Rows from block 4 of the audio encoder of a small contrastive audio-text model, named by matrix and row number. Rows with one number belong to one channel. Each number is 128 + 32 x the weight over its row's rms, rounded and kept within 0 to 255. All counts start at 0. Numbers have three digits each.
After each channel's rows are labels from the 100 clips, of 14848, where the channel reaches its highest value: "loudest" is the band of the loudest frequency at the time of the peak. Only what is clearly more common there than usual is listed. The data: short read English sentences (LibriTTS-R). In brackets: how many of the 100.
# convs1: first pointwise conv (encoder.blocks.4.convs.1.weight, 128x128x1), inputs 0-127
# convs3: second pointwise conv (encoder.blocks.4.convs.3.weight, 128x128x1, transposed), outputs 0-127

convs1.88:125112113158185095149109118103138176148167143126105118124159101144153094143122068126144103164119109159154049130111153113117171138109142115169089060196118076176148108123116095110162109144126147143103177055147150116115059121136137105069091142132235167108122122132076055172087142124143149108105152109117155178126060143114096145095156141127138122095123147131126116081140124116099136095219
convs3.88:092176159115046154191122125110127143093125108172133119091145111148141108135106148124130163148125119118152101122093125115151121090030138157225108118102140152181164129110137158208128076136090161148115150146134070162117116237083121108077171182125115102168113096178106153100151143099096149105111094157102100132110115180147136122146137158114102159120128134164144168114096113141201142124100
loudest: 500 to 1000 Hz (46); 1000 to 2000 Hz (27)

convs1.0:098120132148125166135139163049138151090058055167115123118165153097171169040093157130113115130110075126158183148136161094176171147123131122187153206112072172171131158132137149134070121083112160084163152130131123144132133102161134133177124091122147079158131137111094109111177142120103098122124107134094141106110142133073107159138166077176138189096145136141130097154105166160110114061162
convs3.0:111097094167124142133113176122080147129080071164128054078114114149203172088111149058126173130127119151122150109142107092164143151133138110164144105105166076150090137139168121157155165111083093153100107159121133150096117112165167124144096203120186156140138146153145168096112094203131086132117101112162093116118080148120221081123158105185083090152128123110133132183107097131177128146158
loudest: 4000 to 8000 Hz (59)

convs1.112:161129075076138132140136147182119066093181133188136152092149143116146105239116147107183165138129158099109115152115114144102181128178138115090200125125143161096054120149059129071107150117114087149136132167114161110132091115143048123095135144168128126093158115112114159180163114114155109117119179137088100164117163083084066137105101126113112137128118115137201116120119105112146081119095
convs3.112:134161105144157102119100123158109078116096136102099112119078097105141090130115120109121088132144150144108136100185107151131100121176165081109071133084171139090094159119139149116115155113181161052101153059150137135079149144148084127152140048124129150107047180183096151199134183060140117096131117096178140124094154050181168143148098104106146120177084153112110098127162110153122148112137
loudest: 2000 to 4000 Hz (46)

convs1.77:151116116149093159106156144146168101113086173091147164156157137087159172108110143179136143107040154132131134137089116132101137139024182158255184094143131167080164113074172092125149136156164148123163131097161126123122144129139179109148136164179116129145117136136177108175100130148073105118107149132185179132110109145119109144120083143146190083097138096139121114158107136132122176138117
convs3.77:143082038148154155149161074114134114124086167117114118124099147111135124104145154179124081184116158137083127159143137144093109127114141091079140074130153145151090104141208122191094124118147127117130144149136120104101123116169199121111078133130098153120157121178095138089117090145106080123136167206133104127174103160114125154071153158123108150096122151063011138091154064116154118110140
loudest: 2000 to 4000 Hz (29)

convs1.78:081070138133131166083103183104136145096049068148148101152154096144122187077110095149095097166086088102117131086123164143099088150120174123113125108113175105090081087146085079115159156146124127115069109145161106103131102121185176125103103092111140134062150112135157144149153123176144104121172081130153119205167106149128125141119081146081113162107155138093070121152120181179180153120162
convs3.78:128109120118207071130141132116144122163123141130138159142133140094142138100085133145125135146129051151142061117156149133151145110109168093164104113128091149161132158090133137129095067156122134136093117129164202145142161095115129179168088118097171115126179122169073202159121127131152096207133126138109115179179078112107098098145168144186105119167147088139023131106077064170148135144120
loudest: 4000 to 8000 Hz (86)

convs1.54:132122154153109123142207152125138147112149167083176197096114192167141107137146148095147137137154101156169179083123133152152139101167131139140120169137105161131068134087202157124045071162160184112141093140190102137103142137091114145141095142149120125124111123170160134127159129106181128160087121171142193131087198146093153111121135163103084115152076079081168118179089140119119091162113
convs3.54:097150160142157122113119130149089135115151131083124179059105155058080145100083130077183134125170145107163127146130100167118074161089142140098136143142107151123112104185132147140130159055107082111151160110137159128125129144158134148152147154103064157081104104119144114111102160068134100091193180068120102136098022119103086159152122106117172128147088134177182125096134078134104192143140
loudest: 4000 to 8000 Hz (26)

convs1.20:062118100112133106165126091098160162071129075115153121131146172128131173090042127112140065059161153112125073156109140136107136156140162071139128148086176149150156148107142102136068076150141166091114129171089132106136154104172140159127148113134159104130201082110161186102150127104148129099126115158090151093107117072129087094100113108160038170110077149190152113136155103156114124149138
convs3.20:106143142096104119062142147139101154126130114121070150153145096082200128111129148150111212164172055074091104111131139126112098098111126110081072109108131139118123103096085072144080083128145100138146131107139125138092145172136160128134133064146141074081200071184069097084139125174161111144172155123091146111085128128124106070087113103181111112136147127155156113070084153089128119095101
loudest: 4000 to 8000 Hz (84)

convs1.33:135089145069134036145172122104136141153122155084175125101191088132059146141117162075107198099147207133140149173148077095159117139147099116094124165084057141146123152121108110159115107142179133157142114147159097134091127116136137124149135076108164123135071164159124125129131097088143146111154122134142057155152132170080158103169112209109104104142116141131187082079134132103173159158132
convs3.33:105129152084115093127177107147108103085152140148057131082136110135138124088119197157113133067128124162115128163163146113207123084127113165171123133094125151158156154144099147169139100160172124119118089077104126119109121125052144098129134154174088134199122067100110181121107100178113113161151171117151153086078150113134148188146173169135076173150109113124198174159073120163161121111178
loudest: 500 to 1000 Hz (45)

convs1.3:127179144133127188190149129101143055074135122050132123184091147110130117114128120145131158119160138133135104064094165174125156137133161155126162182128137069201120150119114150155125148182143064095133130114178139084099162175063148146117119064184103123113135114085154105135115129156157134158170170120150135213066135122145164125102135132117104121191121070135126161115143131149071159136105
convs3.3:101140123129121173079166102142154117134122128145153181186076160148167211160131206186162091100134097151115187136114123136080142105128087126145127173122192157097123109096111119143139150058121144143187183137071090165070142169099108178120145092167132100113121070132145147135095095136177120081089128145132123125178172121119114127169122168152098174149150130128084125164113091128068082152142
loudest: 500 to 1000 Hz (35)

convs1.59:087134132083132138093078111145154140111214143072142162117157108106152119094114218118128181122087126172151106160135203156139196106104094109136114193137090146166160065142155111136115121117127085150120036165080116114067178110119097070103143158135134065121108083155113108107137140130138123106118129111090116143139148122177144130114146170140171183121160141075122185111121158112113132167153
convs3.59:147150152063105062115059097145153120138133135122129157106145108104115119117089098116132129079116138028116093083128130163079126214148185125133145086132114146158198067139126116158157145119079116171106113117156183157141172099168168119107099150093102149099145088155084133163142158126157097134125141169166158071121142191134135123169091105147125126118165109061138133130107146180150106134049
loudest: 500 to 1000 Hz (44)

convs1.79:132158125098213078123087155152155056146138149098123116093163105103233152156100138112117093094101161114096179135144134104118142145123150128135091062124138131076113129090151115088117086106091115150161101102118089101126181089099090135145097176154172109080122132151074140105106096153081159123128122127163098158165112190150119067101079128119083122168118035137152093119104115130132182138150
convs3.79:082101118176149162106171113104113118146100119094125123097158136113156207146111096136082150089138150166107105147145098116161123120074108129098136128085171084126125134120054126051095118142092100079099125128049155107144091106114133208101117132138124158133139137133129087139083186082094072124162094118149159105113151113169168125165107118089118157167115161037038129169116104099105131162104
loudest: 500 to 1000 Hz (45)

convs1.16:134090142137138155178111144162082109160086085166148118129162093116113094130067113111168103052131137021135099145134211154087078120130124149136133099143116099145154123100070142206090119132129120136107131152124109143107148086105201112092110137166133156154145182148145151121101123137130113136115126090111106140142105071162157110124169142110153145148174075124122151169093021140098179104169
convs3.16:126091089106131112113127181096136107096086139071206093113192186118132130159146106115145125143142189158225185065143169153164098089121085153133147088120157131130098111127124147191197124146144093127095099123113127141160163105136168172137189154121133151162085115107112129094140127130125114149143113111119190116155132110178097141153067081112068171157118160157117119152160122152115089195099
loudest: 4000 to 8000 Hz (49)

convs1.95:167086158128105085178070218135081139136148139198129138061109132135086179172152169151101139178120124174117091171133117146122114138047128146089168109115095146194165133112162107154127149147189128136109116125129122117160179097156156115178135141144187198128107093154131087134155164109171151112084081135166109179157124138109135096128150135106140121078105154083045125136143117120136134134097
convs3.95:146172100122152161093130098103123082147112101098104093191158075099173165177115112140110156187178154178128109139105162111139156086127134073125144101133138135076167069104129150162116179178150116131104100135127118051120119196119138120201116114156137159120095122164126074116117096159103132084082166147152098119096144136129141109169103115148086138094112132158131077111075122173111137109246
loudest: 250 to 500 Hz (42)

convs1.114:153146096205076188086083116126183149110112160114102125108179168106118146109127089130107099144098114181170143098166044085126113118149153155139161129179021176100137113139116154116106135073202189166104153093167093142149175174117125103134097096099134175089114113139172166071177153101133140101122142143107129118132124122073123170107099140110103126113147084094134106128121180113131124135136
convs3.114:155150120097153166163185102184103085141175080117149101109129155102132148134162072096155141147144161092055147070192177066139155158116126117092101137172144149156130102111087160116094142101140162126082113165096088097099146127091109124171093055116136150155116132137170104150169178113129169174140161096085133114124161117148099122200135152142114126065049111121122198091146118134093151094132
loudest: 500 to 1000 Hz (40)

convs1.63:115103145058117078126092119158132053088131119129117199183109162077109185119129162156142128156093074125091116145128096165110144044113131109094122058189130171168056125172155136099140134151131084136123148104211098109099145116118104130141084117177071132158177153130118131148125123150112142109133095154144123182090149122193104136168165159117140080127106130064103121167171115117122138145136
convs3.63:155134063153096083087163122121136082064104153169079154095133093150129147090118154144183112163146085148095144168068114122106097122132128133117100130097165159109143094091119108192121097100112108064178100061121114116163075139089131133146146139140058134171114135178127141152148144139097111148138062119133089170124083110093133098153074114140137088122155197111173148093088178181134148059154
loudest: 2000 to 4000 Hz (26)

convs1.49:131180126051059119173138191117094145132136139102086170072132060127144115090119180143135128096128127111188129158099131095142068175062196126111093124152176183122101108074074163155138120101112162133169168100137102109116097165131176166104083101127134124115183124148123160123105129056142132081104125150157098114100121145078133148116121121124134025143133136142106095126132132145071121133139
convs3.49:128149153145156145110151153145106151065149168136059150115090158095200079115119115127134104114096141075143151124094161108088208149059176105159130212141148152126078153106156122146094160059103099122074171157095130165056155118121095112155092114136197104115128095181096141110122126092123154119126097093093149136094127108086123162105125068117141115142098097159122065134127166081140122128091
loudest: 4000 to 8000 Hz (44)

convs1.125:167093144152158112130068144134125115143110173102145127100180127091152152110138124069123138194141095133181243123168130116088135127100124209144125194152170117185101104111114173098070164135138099146146086121111113148115116095138146170035146125177141085091153145126095155180157137133063143105113141140144141176072120113163149096103107127175145143123149134151147185112149146140166139144165
convs3.125:075097171097123098198216169090127126106089122104177148161111164126094106135170109099153139141088174119154058072142093147083098144123116152069163101141086091109130179149132096127132102142071137136164176129126102108112116111162121123093114154131152156119134120086073124143094160159095140118094117152177157126072144109117116188109118103132143116078091075055165138173124055159162150140159
loudest: 500 to 1000 Hz (34)

convs1.52:132144147160167154107134065099161199131106191133142060102156126096093090099090145119126146085115106112144165132154132128111192105088096075111142169140157037137156126172205149112009126125126177189128082153102093109150106120147128176157182121087133130136068163138108132167095148106124163157153130124194149153092128123190131137131114136126121133142107115123112132128124160141165162147132
convs3.52:134149094101110158118131053112093139068175181091141107127155120085161083149173083132132066099119137186123136105149154127154153124112138120174115144118127133123160101166193086119154101106078119198160152165169140081112167078062121136114178095151125159134103064148143092135139123110148167118122129102158090132132086134082191113113147140168083128116099106112159195106112066151181152095066
loudest: 500 to 1000 Hz (38); 250 to 500 Hz (33)

convs1.72:134194084139169175130127131137126101126161169075158189176151121111146216191163160151195168110097094148094114107102098167142105178112143143129097073143174149125117107189183141141162120058154083135138107151126136142131172177114135133098094185133080160150140081115130129141116154108130183145133133137091096160111156159149101107122150176088106131140157143104112119115170061136171143061160
convs3.72:178122106081117133134162146087137062150148133080062120097155135087147089127137161139162150114102086111122096112146101141165069099134104159118133115131178139167089137180100127121116104106120130065095132145116129172200147158092121124162193160100180160143139100240164116104103112159108153078057107179095094117083081131106119142128106160109078128141137177161074154120122123137191128120125
loudest: 500 to 1000 Hz (57)

convs1.22:111168120120131054106090132145089114115102062173139154116100105128101168034141142113072123138076162090117108183124139141119176117114101153106182111156069159196143129154145131115161070132113169172192142102182096158156134098146157157120146127092076124135123165150092090143100143138117105080155103110097197114134129116078115159126128109191133140153107111116118169120120178190097119087187
convs3.22:073142134104145098172173106104185134145133109064142131142195106151110143089193112120120155103122113120163112083129146125094126134139126134096091113171142196118122117123133139171131000123064123182168185085149135144081094110100128149136130126124117121119109160078148174147152131145099144080153131130152101167161168054112145144147140121120158155081071114162178147176102169118101134182143
loudest: 250 to 500 Hz (50)

convs1.26:120224099100086117132161147115165209105128142093130120148132127154159122173118156000119131195187168101087114184167165156089097094154088107154135135129127126167147148186128113147125132098134084161129149094156183108148121162123140125139130153112089138121171177168100128086105109094126171115153119147120080109128140135157091103143111113147148064112130069107132126141106121159108182143064
convs3.26:146098129157086039150177161107123054097105128122142101060114090110183148038140136108138161134101101163134099182075131136148078152133124124109075164085086114171116107146121082084102159134125125035136148148105183122080121155102105122146165135127131115160103100082144145168115148163120126061108122143119104166073134113119115102117093111121101132050117127161119154087086140183114125152120
loudest: 500 to 1000 Hz (35); 250 to 500 Hz (29)

convs1.109:086150171115147185154111124132124151122133120227165117121200110127097115076185126084077167077156140103146144062165177129150146107100113150114064110164137133085098135110091158135177173101166094154125117052125158141122146141082084084077137068133155133116121106142187091077149092119105144126143090081090130086130109146092094125099139088132140110121152125134113113103111062118126159175170
convs3.109:210139170168125154117189128094110111145127143119127142154126144178153175141080111140125126079138136056077152143174082083187104087122165151113086105110113077155180131134062086127097127116147116142109133107089149141149185194099156143163153136151124018116100133125118121073145200099129122181113123144123123086121137137150126091172102153166103136108107127161152134092100118182075094123147
loudest: 1000 to 2000 Hz (41)

convs1.84:117173111181123154145132131084061100110160104144113135221167139148153094069128143119123172144175105128135139185090148163133154190122153128131152084142099157119087129167114102060089130117133171080149123066189127161100149092107092221139117133060128170084108135117118126126165124097124183114138136129144152115092111142062096145130216146081111134114144161152135095132160153129157106114108
convs3.84:094099156110124142072129138092082107081101118122132145042109166101181117157144156163121175096157154134097112083177128124150178153116126169118086103157161112074159131121100161159123150096214127166145162144175167096130147110116080162065127089201113137113077158127127128126068116111153082160159132118144104131184132123137133175125024139087129163127163164141118128157085103128138128117173
loudest: 1000 to 2000 Hz (26)

convs1.65:123107062130141153117205119097006077107118088077108089123118130150117126170086109092164088197116196107134123142146124138117189141093105174122140151103094144144134148137118126115194143081149119161125105111127126136135133124101171139117119117129173142148137117165144104130161127147148106116142183160162134160137105107151144103124166093121118108152131160156193037069112200169086169142169
convs3.65:126073158145107148136125118236098100093144177145103088131138051143127067089129087052127184171108137099141108129161138129153126108099168151165128133134146100100122126125172105068155134128121121123124115206117156075094111041086077179101125137146169107128083113110120104156135132129155145097153169103192149132129138072170141154152161121139148171186129103114093155165171100166139118123112
loudest: 500 to 1000 Hz (47)

convs1.93:126108098115142121113116148128124129164146079102159211180162164168129110129106167146180108150106091128166056103142083140147135122100191125087124114171089116142152121127125084138149116106155031094175131078159165177153148084113152142119089134181141180154082120131084097129126166096081106088103119190136178105128134055160189094130141092118125119113148078186163143161111114103118126132171
convs3.93:145111117073142085115156126182117124143130090167115104133182134127127115154167131144172088079162133170107147174106130113135122117105129149093084149155109140069126128127139112126179125089095114225134167096155076084119185147214151133110128135147142093108125086143143138136074103129154096130122121189096123135129127098099125133160148102110112166205124076065099148158215090093077162198106
loudest: 4000 to 8000 Hz (33)

convs1.6:141128105083101154133102150162106158064150191124113118134114137151160163154071166135098163060083144150091141135088062113159099179181102153142126128151142161128157136119177122133178116102117134177123184164135129145101115106135110123107124165164077110092189201102210112127183107162092125106152147135121169116173138136156154114128134193123151062144111111090142159073148140158129188071101
convs3.6:151134114150127112167092089145112115162160201156124038095128134089138112120123180087096105076142116089098070143088174152125145194101136154144168071187135131161101148170182141123154086090110163157103122166167210102131102100147146054164029128152139122133149173130113107086138092106081138136117119116116143135150096124133127129065107133111113156148141091128110096121105125200142152131135
loudest: 250 to 500 Hz (43)

convs1.100:110125108129087184168169121168095111030118133132107113105110141135127197202149158162182126114092092138145159112121141139164114152144114103083195162113118104063128140149105143111119133094131137104166134102106082094112126190162154107131163139140116103166128120161133098095143116067180146092207140126086147122092181118136102086144079114106144181163130140105176121113122107106130148229076
convs3.100:083105136086116093102162131122117108135103100139132113119164137066105074128143132112142075127112193115118193084162196149100134169126069106112130168111152135137075156140124079099112157135106098139163088105087134133200107102129121145132145129148161168176099132098141141117112137116133106116162037123060131053147070085150177108115119017101134152130148103098105121143113117160156146162184
loudest: 4000 to 8000 Hz (34)

convs1.111:124092130076090123096107153166174140087106153104080175101255173085128143110126185140126106107120118131126143106060152105179121144123146127126148153166194144153129182156125161150130105185099134072102109155126062088092129094135096130171065108111110139133116128108171129073099160101111126150122091093149109116146163119108149163119178159087132055090145140132135158163149130076108167155152
convs3.111:134104114117133144095178081125181114120090125122152075196146115189103135101169137162072164107126100165071098156178132145141182171111103131106139040149136105124095122118150106120114141150101087111103150105089179093080095080188126162150152099068098128106083158138145105119065153188127132141166104144113150101141129117186084133116148117191101120080075142126187153117134156134108193113149
loudest: 2000 to 4000 Hz (40)

convs1.41:168136112138127109097124111113078119155121125070180090106126159107082059108143138135166148167054098128164165155140141109163099098143137124087105136168088108170140164093144137089151107137163144069087141114112153129176176214169172147083158130114178091137094110166086172074118189174152104110211129095125124150100137083103178150135107138102108133154143137170196096112111127095121149165130
convs3.41:161128108167117140066143163148108180149167159162158158157154105115134107148154034081175122200091145119142132141080083110106137136126050107141056154159107137145081150135168177096166114102111185127149100148133126136132125152148118130103089105096169182116089129072153194085151113173163141163156100145099090146117106170117098174135133106084153163098158095129061110139073134141168122148134
loudest: 500 to 1000 Hz (54)

convs1.44:115143124142138123127130171098124153139061110112132183137089078214114132073102104140078136151132104108110139047140074169142129122141160142151115104152117114109089133112167111127153159026144186118118089169165087188161150120107188161156131145145141145158104123130139147127139176096162058154115164134095159148167248134095121144129090144139092132126094109123151170134165116109137164097127
convs3.44:089177069101127116076134183151121131153134119101154117133178113144125140186106150086095129136105124102180140145144141219107204127101156184147127101122109134074142139144143105127126125180137144137129127149107099183123098086110103121120097186068135170152150125139142122160074158106146111212176122074117177105079164133171107139158132153128105139134214106122046090149173114160115091111118
loudest: 4000 to 8000 Hz (92)

convs1.27:134164113155139120113210135132182125173099204084165149166117112093127110114058179144132130097130067108152147121184116133180087061144129139155176131062093114117129154109179094136082093129114145102134186107118093123186139150115098163159154098133112058146122150119118064159147171163148146131113158153115129135113225082151153119067159143136132104141134165135146163122127166094103113092118
convs3.27:114120087066133140151108148108153170183081152154127182072125169054162128183188114095126081136146114091106144138119201076120166122090058131109157134136126116082089122154131133120133126081086123093105123117055104131111109122121137133068114130117138131125088153145147109085106079145083105148148079176120157180121059182070114148129128133177142130105145143161093106124107167146089210126130
loudest: 500 to 1000 Hz (39)