A small contrastive audio-text model, trained from scratch: encoder activation mish.
Rows from block 11 of the audio encoder of a small contrastive audio-text model, named by matrix and row number. Rows with one number belong to one channel. Each number is 128 + 24 x the weight over its row's rms, rounded and kept within 0 to 255. All counts start at 0. Numbers have three digits each.
After each channel's rows are labels from the 100 clips, of 14848, where the channel reaches its highest value: "strongest on" is what is common among them; "loudest" is the band of the loudest frequency at the time of the peak. Only what is clearly more common there than usual is listed. The data: short read English sentences (LibriTTS-R).
# convs1: first pointwise conv (encoder.blocks.11.convs.1.weight, 288x288x1), inputs 240-287
# convs3: second pointwise conv (encoder.blocks.11.convs.3.weight, 288x288x1, transposed), outputs 240-287

convs1.129:121063137146123079139125160136097120121084135104120132100147213137139112122160142149123123131121138102120097118096117084093163084153119108104129
convs3.129:136161103146121115111100151119102102102122083119123093165136140134167152121085111110073142082129190144130096160122109118114156112126128129131138
strongest on: the word "the"
loudest: 250 to 500 Hz

convs1.119:137120155108083152116099146136149127143128146120103153111134124134146157155119128137123110118122130148121074116109146128132140167153123123113100
convs3.119:110143130185121149120140150126150133151132160105133151100135125165129156116142171115132113103173157096113117149125144134121129142128157131140142
strongest on: the word "she"
loudest: 250 to 500 Hz

convs1.28:118120118105147131121173125112147097101122111118114129116088100087162168148172135157092117131132131107125131103112089150072163155136103148120087
convs3.28:117125137117146141111143112119135074127084133145122088102142142118128152134132153138124121116117129134069133129126115132086067139113176125166105
strongest on: the word "he"
loudest: 250 to 500 Hz

convs1.51:110139100145175126090103135100147102099169118187087116114179126130135125106134133135138105169122138157134141113157131161103083132088141131160139
convs3.51:130107094135112114119180107125136125147125093079100046127112129122167127120117144134107105135124154139173105093156136176091138104183080139087108
strongest on: the word "it"; the word "is"
loudest: 250 to 500 Hz

convs1.20:156148112128125091129120110141132100135090117129136124117137107095091098166124130152140122134147122138131115105163165173129130174113119160124157
convs3.20:137165166180166134115111083143141124108140097123117154136089152128125115150082125121096132189146109106135145122107079168121150146143112095086120
strongest on: the word "was"
loudest: 250 to 500 Hz

convs1.97:131140142090131163124158144155126106127108134147132145089108140112168127123143161097094138114110094102119124121121163113133092110097161155097114
convs3.97:119124149120166124146133150133130096116120131120132154058104129088104118156109117153136097125115100129115123092141120169132155123170161116078126
strongest on: the word "not"
loudest: 250 to 500 Hz

convs1.91:147097114129103129120129147210108135140101158120093103134117164130129165139114148151109153089111126098117132120127091157122147120108099115117134
convs3.91:099105129129148094125073103126121192138132143099123141145072117103124154107079085109126095118137150118116117159121144136154099116095135115163118
strongest on: the word "said"
loudest: 250 to 500 Hz

convs1.120:131206175116145125137119137154130102088102157099114139147167141155150092144096154140134108143130131140134153134168121124110143116100141132149111
convs3.120:155103129120125104162152149111090135161121140093107152123097125148114080089155107146083118116150083064106129142118123097155107147124163158162157
strongest on: the word "was"; the word "it"
loudest: 250 to 500 Hz

convs1.109:139115158156079153134054151150203090109127120155111136144116120114104151116158125127140144122132111099130127127080130130201089164134118117096125
convs3.109:141165133132150115153074127123120115130131133151120138105111143099132143118148155111099134097109137111096115127131181056154117106125143169076099
strongest on: the word "is"; the word "that"
loudest: 250 to 500 Hz

convs1.198:106096054138151078129146114101130127110100137111134124089111134117119155116141131106081117139059116138135114121114142143156134156150096160087123
convs3.198:118136106126092155140145100119170135118137125145102108108132160111114119165180111180126109118102131148132137133096129121127159130159154145162084
strongest on: the word "was"
loudest: 250 to 500 Hz

convs1.242:151125133138170135109123127116139133087150169102119146146157151169118165121160141140120135117185114138119102134101122079079134096114139145110121
convs3.242:123147137147120137123128095157116126075112114112139119174125131117107170146194119134124121134125164084104138084120184117162165121139145142117099
strongest on: the word "not"; the word "was"
loudest: 250 to 500 Hz

convs1.123:146154145134097145060148137089121117142243134107155114113140124113142119149133164101142122116132110141110153137085112120130134134161105165070128
convs3.123:114135080129111132119109129130141149161142167139122120139178126120153143126148142065140114107101144154135118108159131119124142127128115131155138
strongest on: the word "you"
loudest: 250 to 500 Hz

convs1.179:139098149104085159142172141157134132160118128125141082103154151102141130130121148152155116136141081098161120134100111107158132125165140140148154
convs3.179:157158109195173141113166159152159122103169154134153141117143158125119140158124152131128129135111167116111141110140189136085128158158112130112116
strongest on: the word "it"; the word "was"
loudest: 250 to 500 Hz

convs1.127:095118105152129151158142161166088107122112109108127122100160133126144145131108160135127110133116131160134132098207140102124139120123139128093127
convs3.127:129130115110135125135182146133112135164155121066132158127146099149136173131103089097127168147079112138163127159147139110170134127136151100122125
strongest on: the word "said"
loudest: 500 to 1000 Hz

convs1.164:128184107107175135133131127136162139139148120094171126106108123121160131138114107144139134147091115111114091147103090178152112127131141185118138
convs3.164:128145122144111163138175164134136144138144166127124161108139139139100134109094132142147146131129141124143142114141157094142147145148181141131089
strongest on: the word "was"; the word "not"
loudest: 250 to 500 Hz

convs1.85:109098133124162134106136122126112139165144162198100134122131106104143144118140138131135153107123102135128083103101151095137117179134144165101142
convs3.85:179182111134131161120156113127125108142106139181095139126129106131146158151098101131130109109134148145115123168105160157118136087113181057103097
strongest on: the word "he"; the word "was"
loudest: 250 to 500 Hz

convs1.89:110182082117112089141128149150118141156106120134137090127130147108137163090124146159136130154100134145138101117167139110133110168103101140057150
convs3.89:129132110126156139085103135128154100118185125135149138162120108116117121138119160124120082111117092150106170165128126138140124132121050144131142
strongest on: the word "was"
loudest: 250 to 500 Hz

convs1.73:084130131155097127143163157132117126150157120122118092128186137096157101147105125112151115150108180154077136117121125120129151148123158153131156
convs3.73:117110123101142161127077147143102126133127133125110113161112127111098167123107112128133112105096125090123040127129097120161112124156113176122079
strongest on: the word "you"
loudest: 250 to 500 Hz

convs1.132:095106114095127159156153097163092120119096164131147136149110092136125129144109085126126135121114146087122074135127122114110118126133101170155148
convs3.132:117137117120086124152152128154133111123117109124118129132151122126123172190097132097134130092114197139126093101167090180127102122101126159123087
strongest on: text has "she"
loudest: 250 to 500 Hz

convs1.276:129137126146141197148074087111092134079184108131129109128133145147127098126105131110170150130117133135157129106145114149121165191105151090140087
convs3.276:155180123122126154146058112123133092152128109109141109135130117144100160134158118107078136107144118137135127150143122135166161143134178124186130
strongest on: the word "i"
loudest: 250 to 500 Hz

convs1.229:113131155140115102108163114122104136160143129185125163131102130148125101111144133083107131095178105128117184136161106130128084140105143133138126
convs3.229:103171156112128154094116146159140129132148115148104142091115103162110147090142130156136144124161145140132149160190125090118088107123130124117123
strongest on: the word "is"
loudest: 250 to 500 Hz

convs1.228:080141114102126148126068162123130092127136130135137149145135165115170167141115122152141158133168113142083150138117071086110102163121106130148122
convs3.228:127118116108130151160062086124097124078101108104160121104143095129115137181132119131142101136127135096132098125151157149154101151140125176127071
strongest on: the word "is"
loudest: 250 to 500 Hz

convs1.106:107129128122094107138138159148115146107122169131124162144122146138115136068142126127109135153137136109116170081148077127148131138189132151076106
convs3.106:137146148128123144107193167146107138131113106137145092078137171173137128122137141120186118150140105132093122072122117128137071147096190146103142
strongest on: the word "was"
loudest: 250 to 500 Hz

convs1.223:090145086132144177116159118127155124135122145131122075125149114169117125145128132168114129156087129145114174122129121118188084134123133122146160
convs3.223:104120114152113071116100109106150123119085166150091077173187135127141094119060129120116130125135127117117133116114156100118117154139110142136141
strongest on: the word "he"
loudest: 250 to 500 Hz

convs1.130:131162115122146122133113121143095105154065147105132111135104122145092077127144105158119116145147117095114149109085125129175121132126153120122127
convs3.130:131113118137110116172143141116135150137145111184146168143129135113117157123147085103111125115110126151143135091132092142145114110126133159153110
strongest on: the word "you"
loudest: 250 to 500 Hz

convs1.222:115137184095079102149112133132099131142109143122092140133113137091119157145152121153123106123116133134130133119148117057105140117093118139117159
convs3.222:141109132139126122159086147155108146126083136168148153167105124132159142153143154121123132129149127141140118162131145105085105143123121087107143
strongest on: the word "he"
loudest: 250 to 500 Hz

convs1.0:142172109145145135129080121128128133155168095113095121119156120151111145160107154136140171125120151122126120138176142150118078118157138143109165
convs3.0:146138134143096127112159159204112105111123145156088087106120164090117137135118127148155134136155164135131115133097170161165156150145111154147132
strongest on: the word "the"
loudest: 250 to 500 Hz

convs1.244:112122154133118127135166111132143125102124144099070103161134144103088142109101127123120082167112148101066124113128137110086176132126112116114169
convs3.244:132143122122132134103131123155121103111155120155110118144140150121110142111117114153108167156144138175128124093161090099147164118099143136132117
strongest on: the word "he"
loudest: 500 to 1000 Hz

convs1.168:141111130096121096116179102116119145127134148107188146142120149146107112149112102130145121140121121136110133119093110077128145158122174123137112
convs3.168:080109150070126102111119109117155142149133141119119129131108105100166126163140088118140122155132157144147146137110072072123142136139197137131138
strongest on: the word "was"
loudest: 4000 to 8000 Hz

convs1.31:158130173128090103124118136121140112106101154120113153126138144146167092119090082168156121107142100131150172139138138120151148142139124135107088
convs3.31:125140134102165083168126112107127100162107115129141156134130130126099082125139174167092108181116119121118144072150158112144102118106128122119064
strongest on: the word "was"
loudest: 250 to 500 Hz

convs1.238:106148154148148136120130131101105158097164138059140149102141113177118141148131119171158137127086113134197107146135124138140158103110138119129137
convs3.238:133138121140075123137104100132106159084129142142148122153086150137130109074188073133106085134134114124104150138152136117106125123100120138165136
strongest on: the word "the"; the word "of"
loudest: 250 to 500 Hz

convs1.246:126116166099071145106105129155094125161105132138106164117126142117153130125088106136081132120147131162108101119159132129123096119182148129136096
convs3.246:146130124153092146153128121112106103110128109123130131145131096142129097107151117111106146140114123130144125112089112116126108151174135108107121
strongest on: the word "was"
loudest: 250 to 500 Hz

convs1.133:154137135130120138146112136134153113070114132112126081118147106188136193130115147178161128095140102126109154109146148086113106148166128150108179
convs3.133:111117121127126123157160126164110140121121126143117159164147157111144124160130142136154136116198145136164152121090127155152179154109147049123113
strongest on: the word "you"
loudest: 250 to 500 Hz

convs1.26:148177101109072145123110135105159127110141141108109144122134160141156173138126123126103115143128121154125129137172087130131127127143175119097148
convs3.26:128113132086082151125109062108105142126116112148109111112134089081181118105115134105129134145153137151137118110140084152148114143114116150143086
strongest on: the word "was"
loudest: 250 to 500 Hz

convs1.162:152086123139171132154159134138095161094094095108105119108114142129130154155135136104066133125131094126145112150124126073167100140119086108140127
convs3.162:138156127113159164127114104150134092138126109100140108133127126113087157155144136103156155121127157156130137168161126114105131116128181138133078
strongest on: the word "i"
loudest: 250 to 500 Hz

convs1.227:097142131121113119129156129148114148134160148131095125133132156122119111150093167102135113122155146084145135125218125202167143068062127127152149
convs3.227:163146122118122154117064072120125108120085103169131103140125109138099139079085099129125084104140156112137133118106142132117091128121062147114149
strongest on: the word "she"
loudest: 250 to 500 Hz

convs1.205:128097081130096132129106115159143098145085149119120134120135128091135127114141126105162129113147132103108092107171135113172098130176131070132124
convs3.205:153141138115140142151146111160148104147127176089098147128158143125132138130155162125099121120192148142167131112149146139154163125151157143109121
strongest on: the word "is"
loudest: 250 to 500 Hz

convs1.65:147155109141179126112113131171131134124150164181126102129122118123143091100118133127147134118107129141173131131154166168166103137047132162115097
convs3.65:122106116132149147107118117135150144133111138151124136112123137121090121115080124123175118149173121139163113105118121112131124142115107136131116
strongest on: the word "you"
loudest: 250 to 500 Hz

convs1.180:118134167155141101125121129116131153159114132082133134155145137162135126124075148124147116147145124140161157150104146139136130182148094109145133
convs3.180:099106148113140114107137114134138123105114133099127155115130110165116124157161111104149182107114126118104140116087127124158127170139131126151108
strongest on: the word "you"
loudest: 250 to 500 Hz

convs1.76:119113131137065089123097145122123109138100142135149169112147140075096099133150137141141140115108123146169139119112161175134134141140111076151119
convs3.76:111128125174110129096133103115137126111119066132086168118103112129116148101116162134130107132184152119161176128122120144105114123114145103137116
strongest on: the word "is"
loudest: 250 to 500 Hz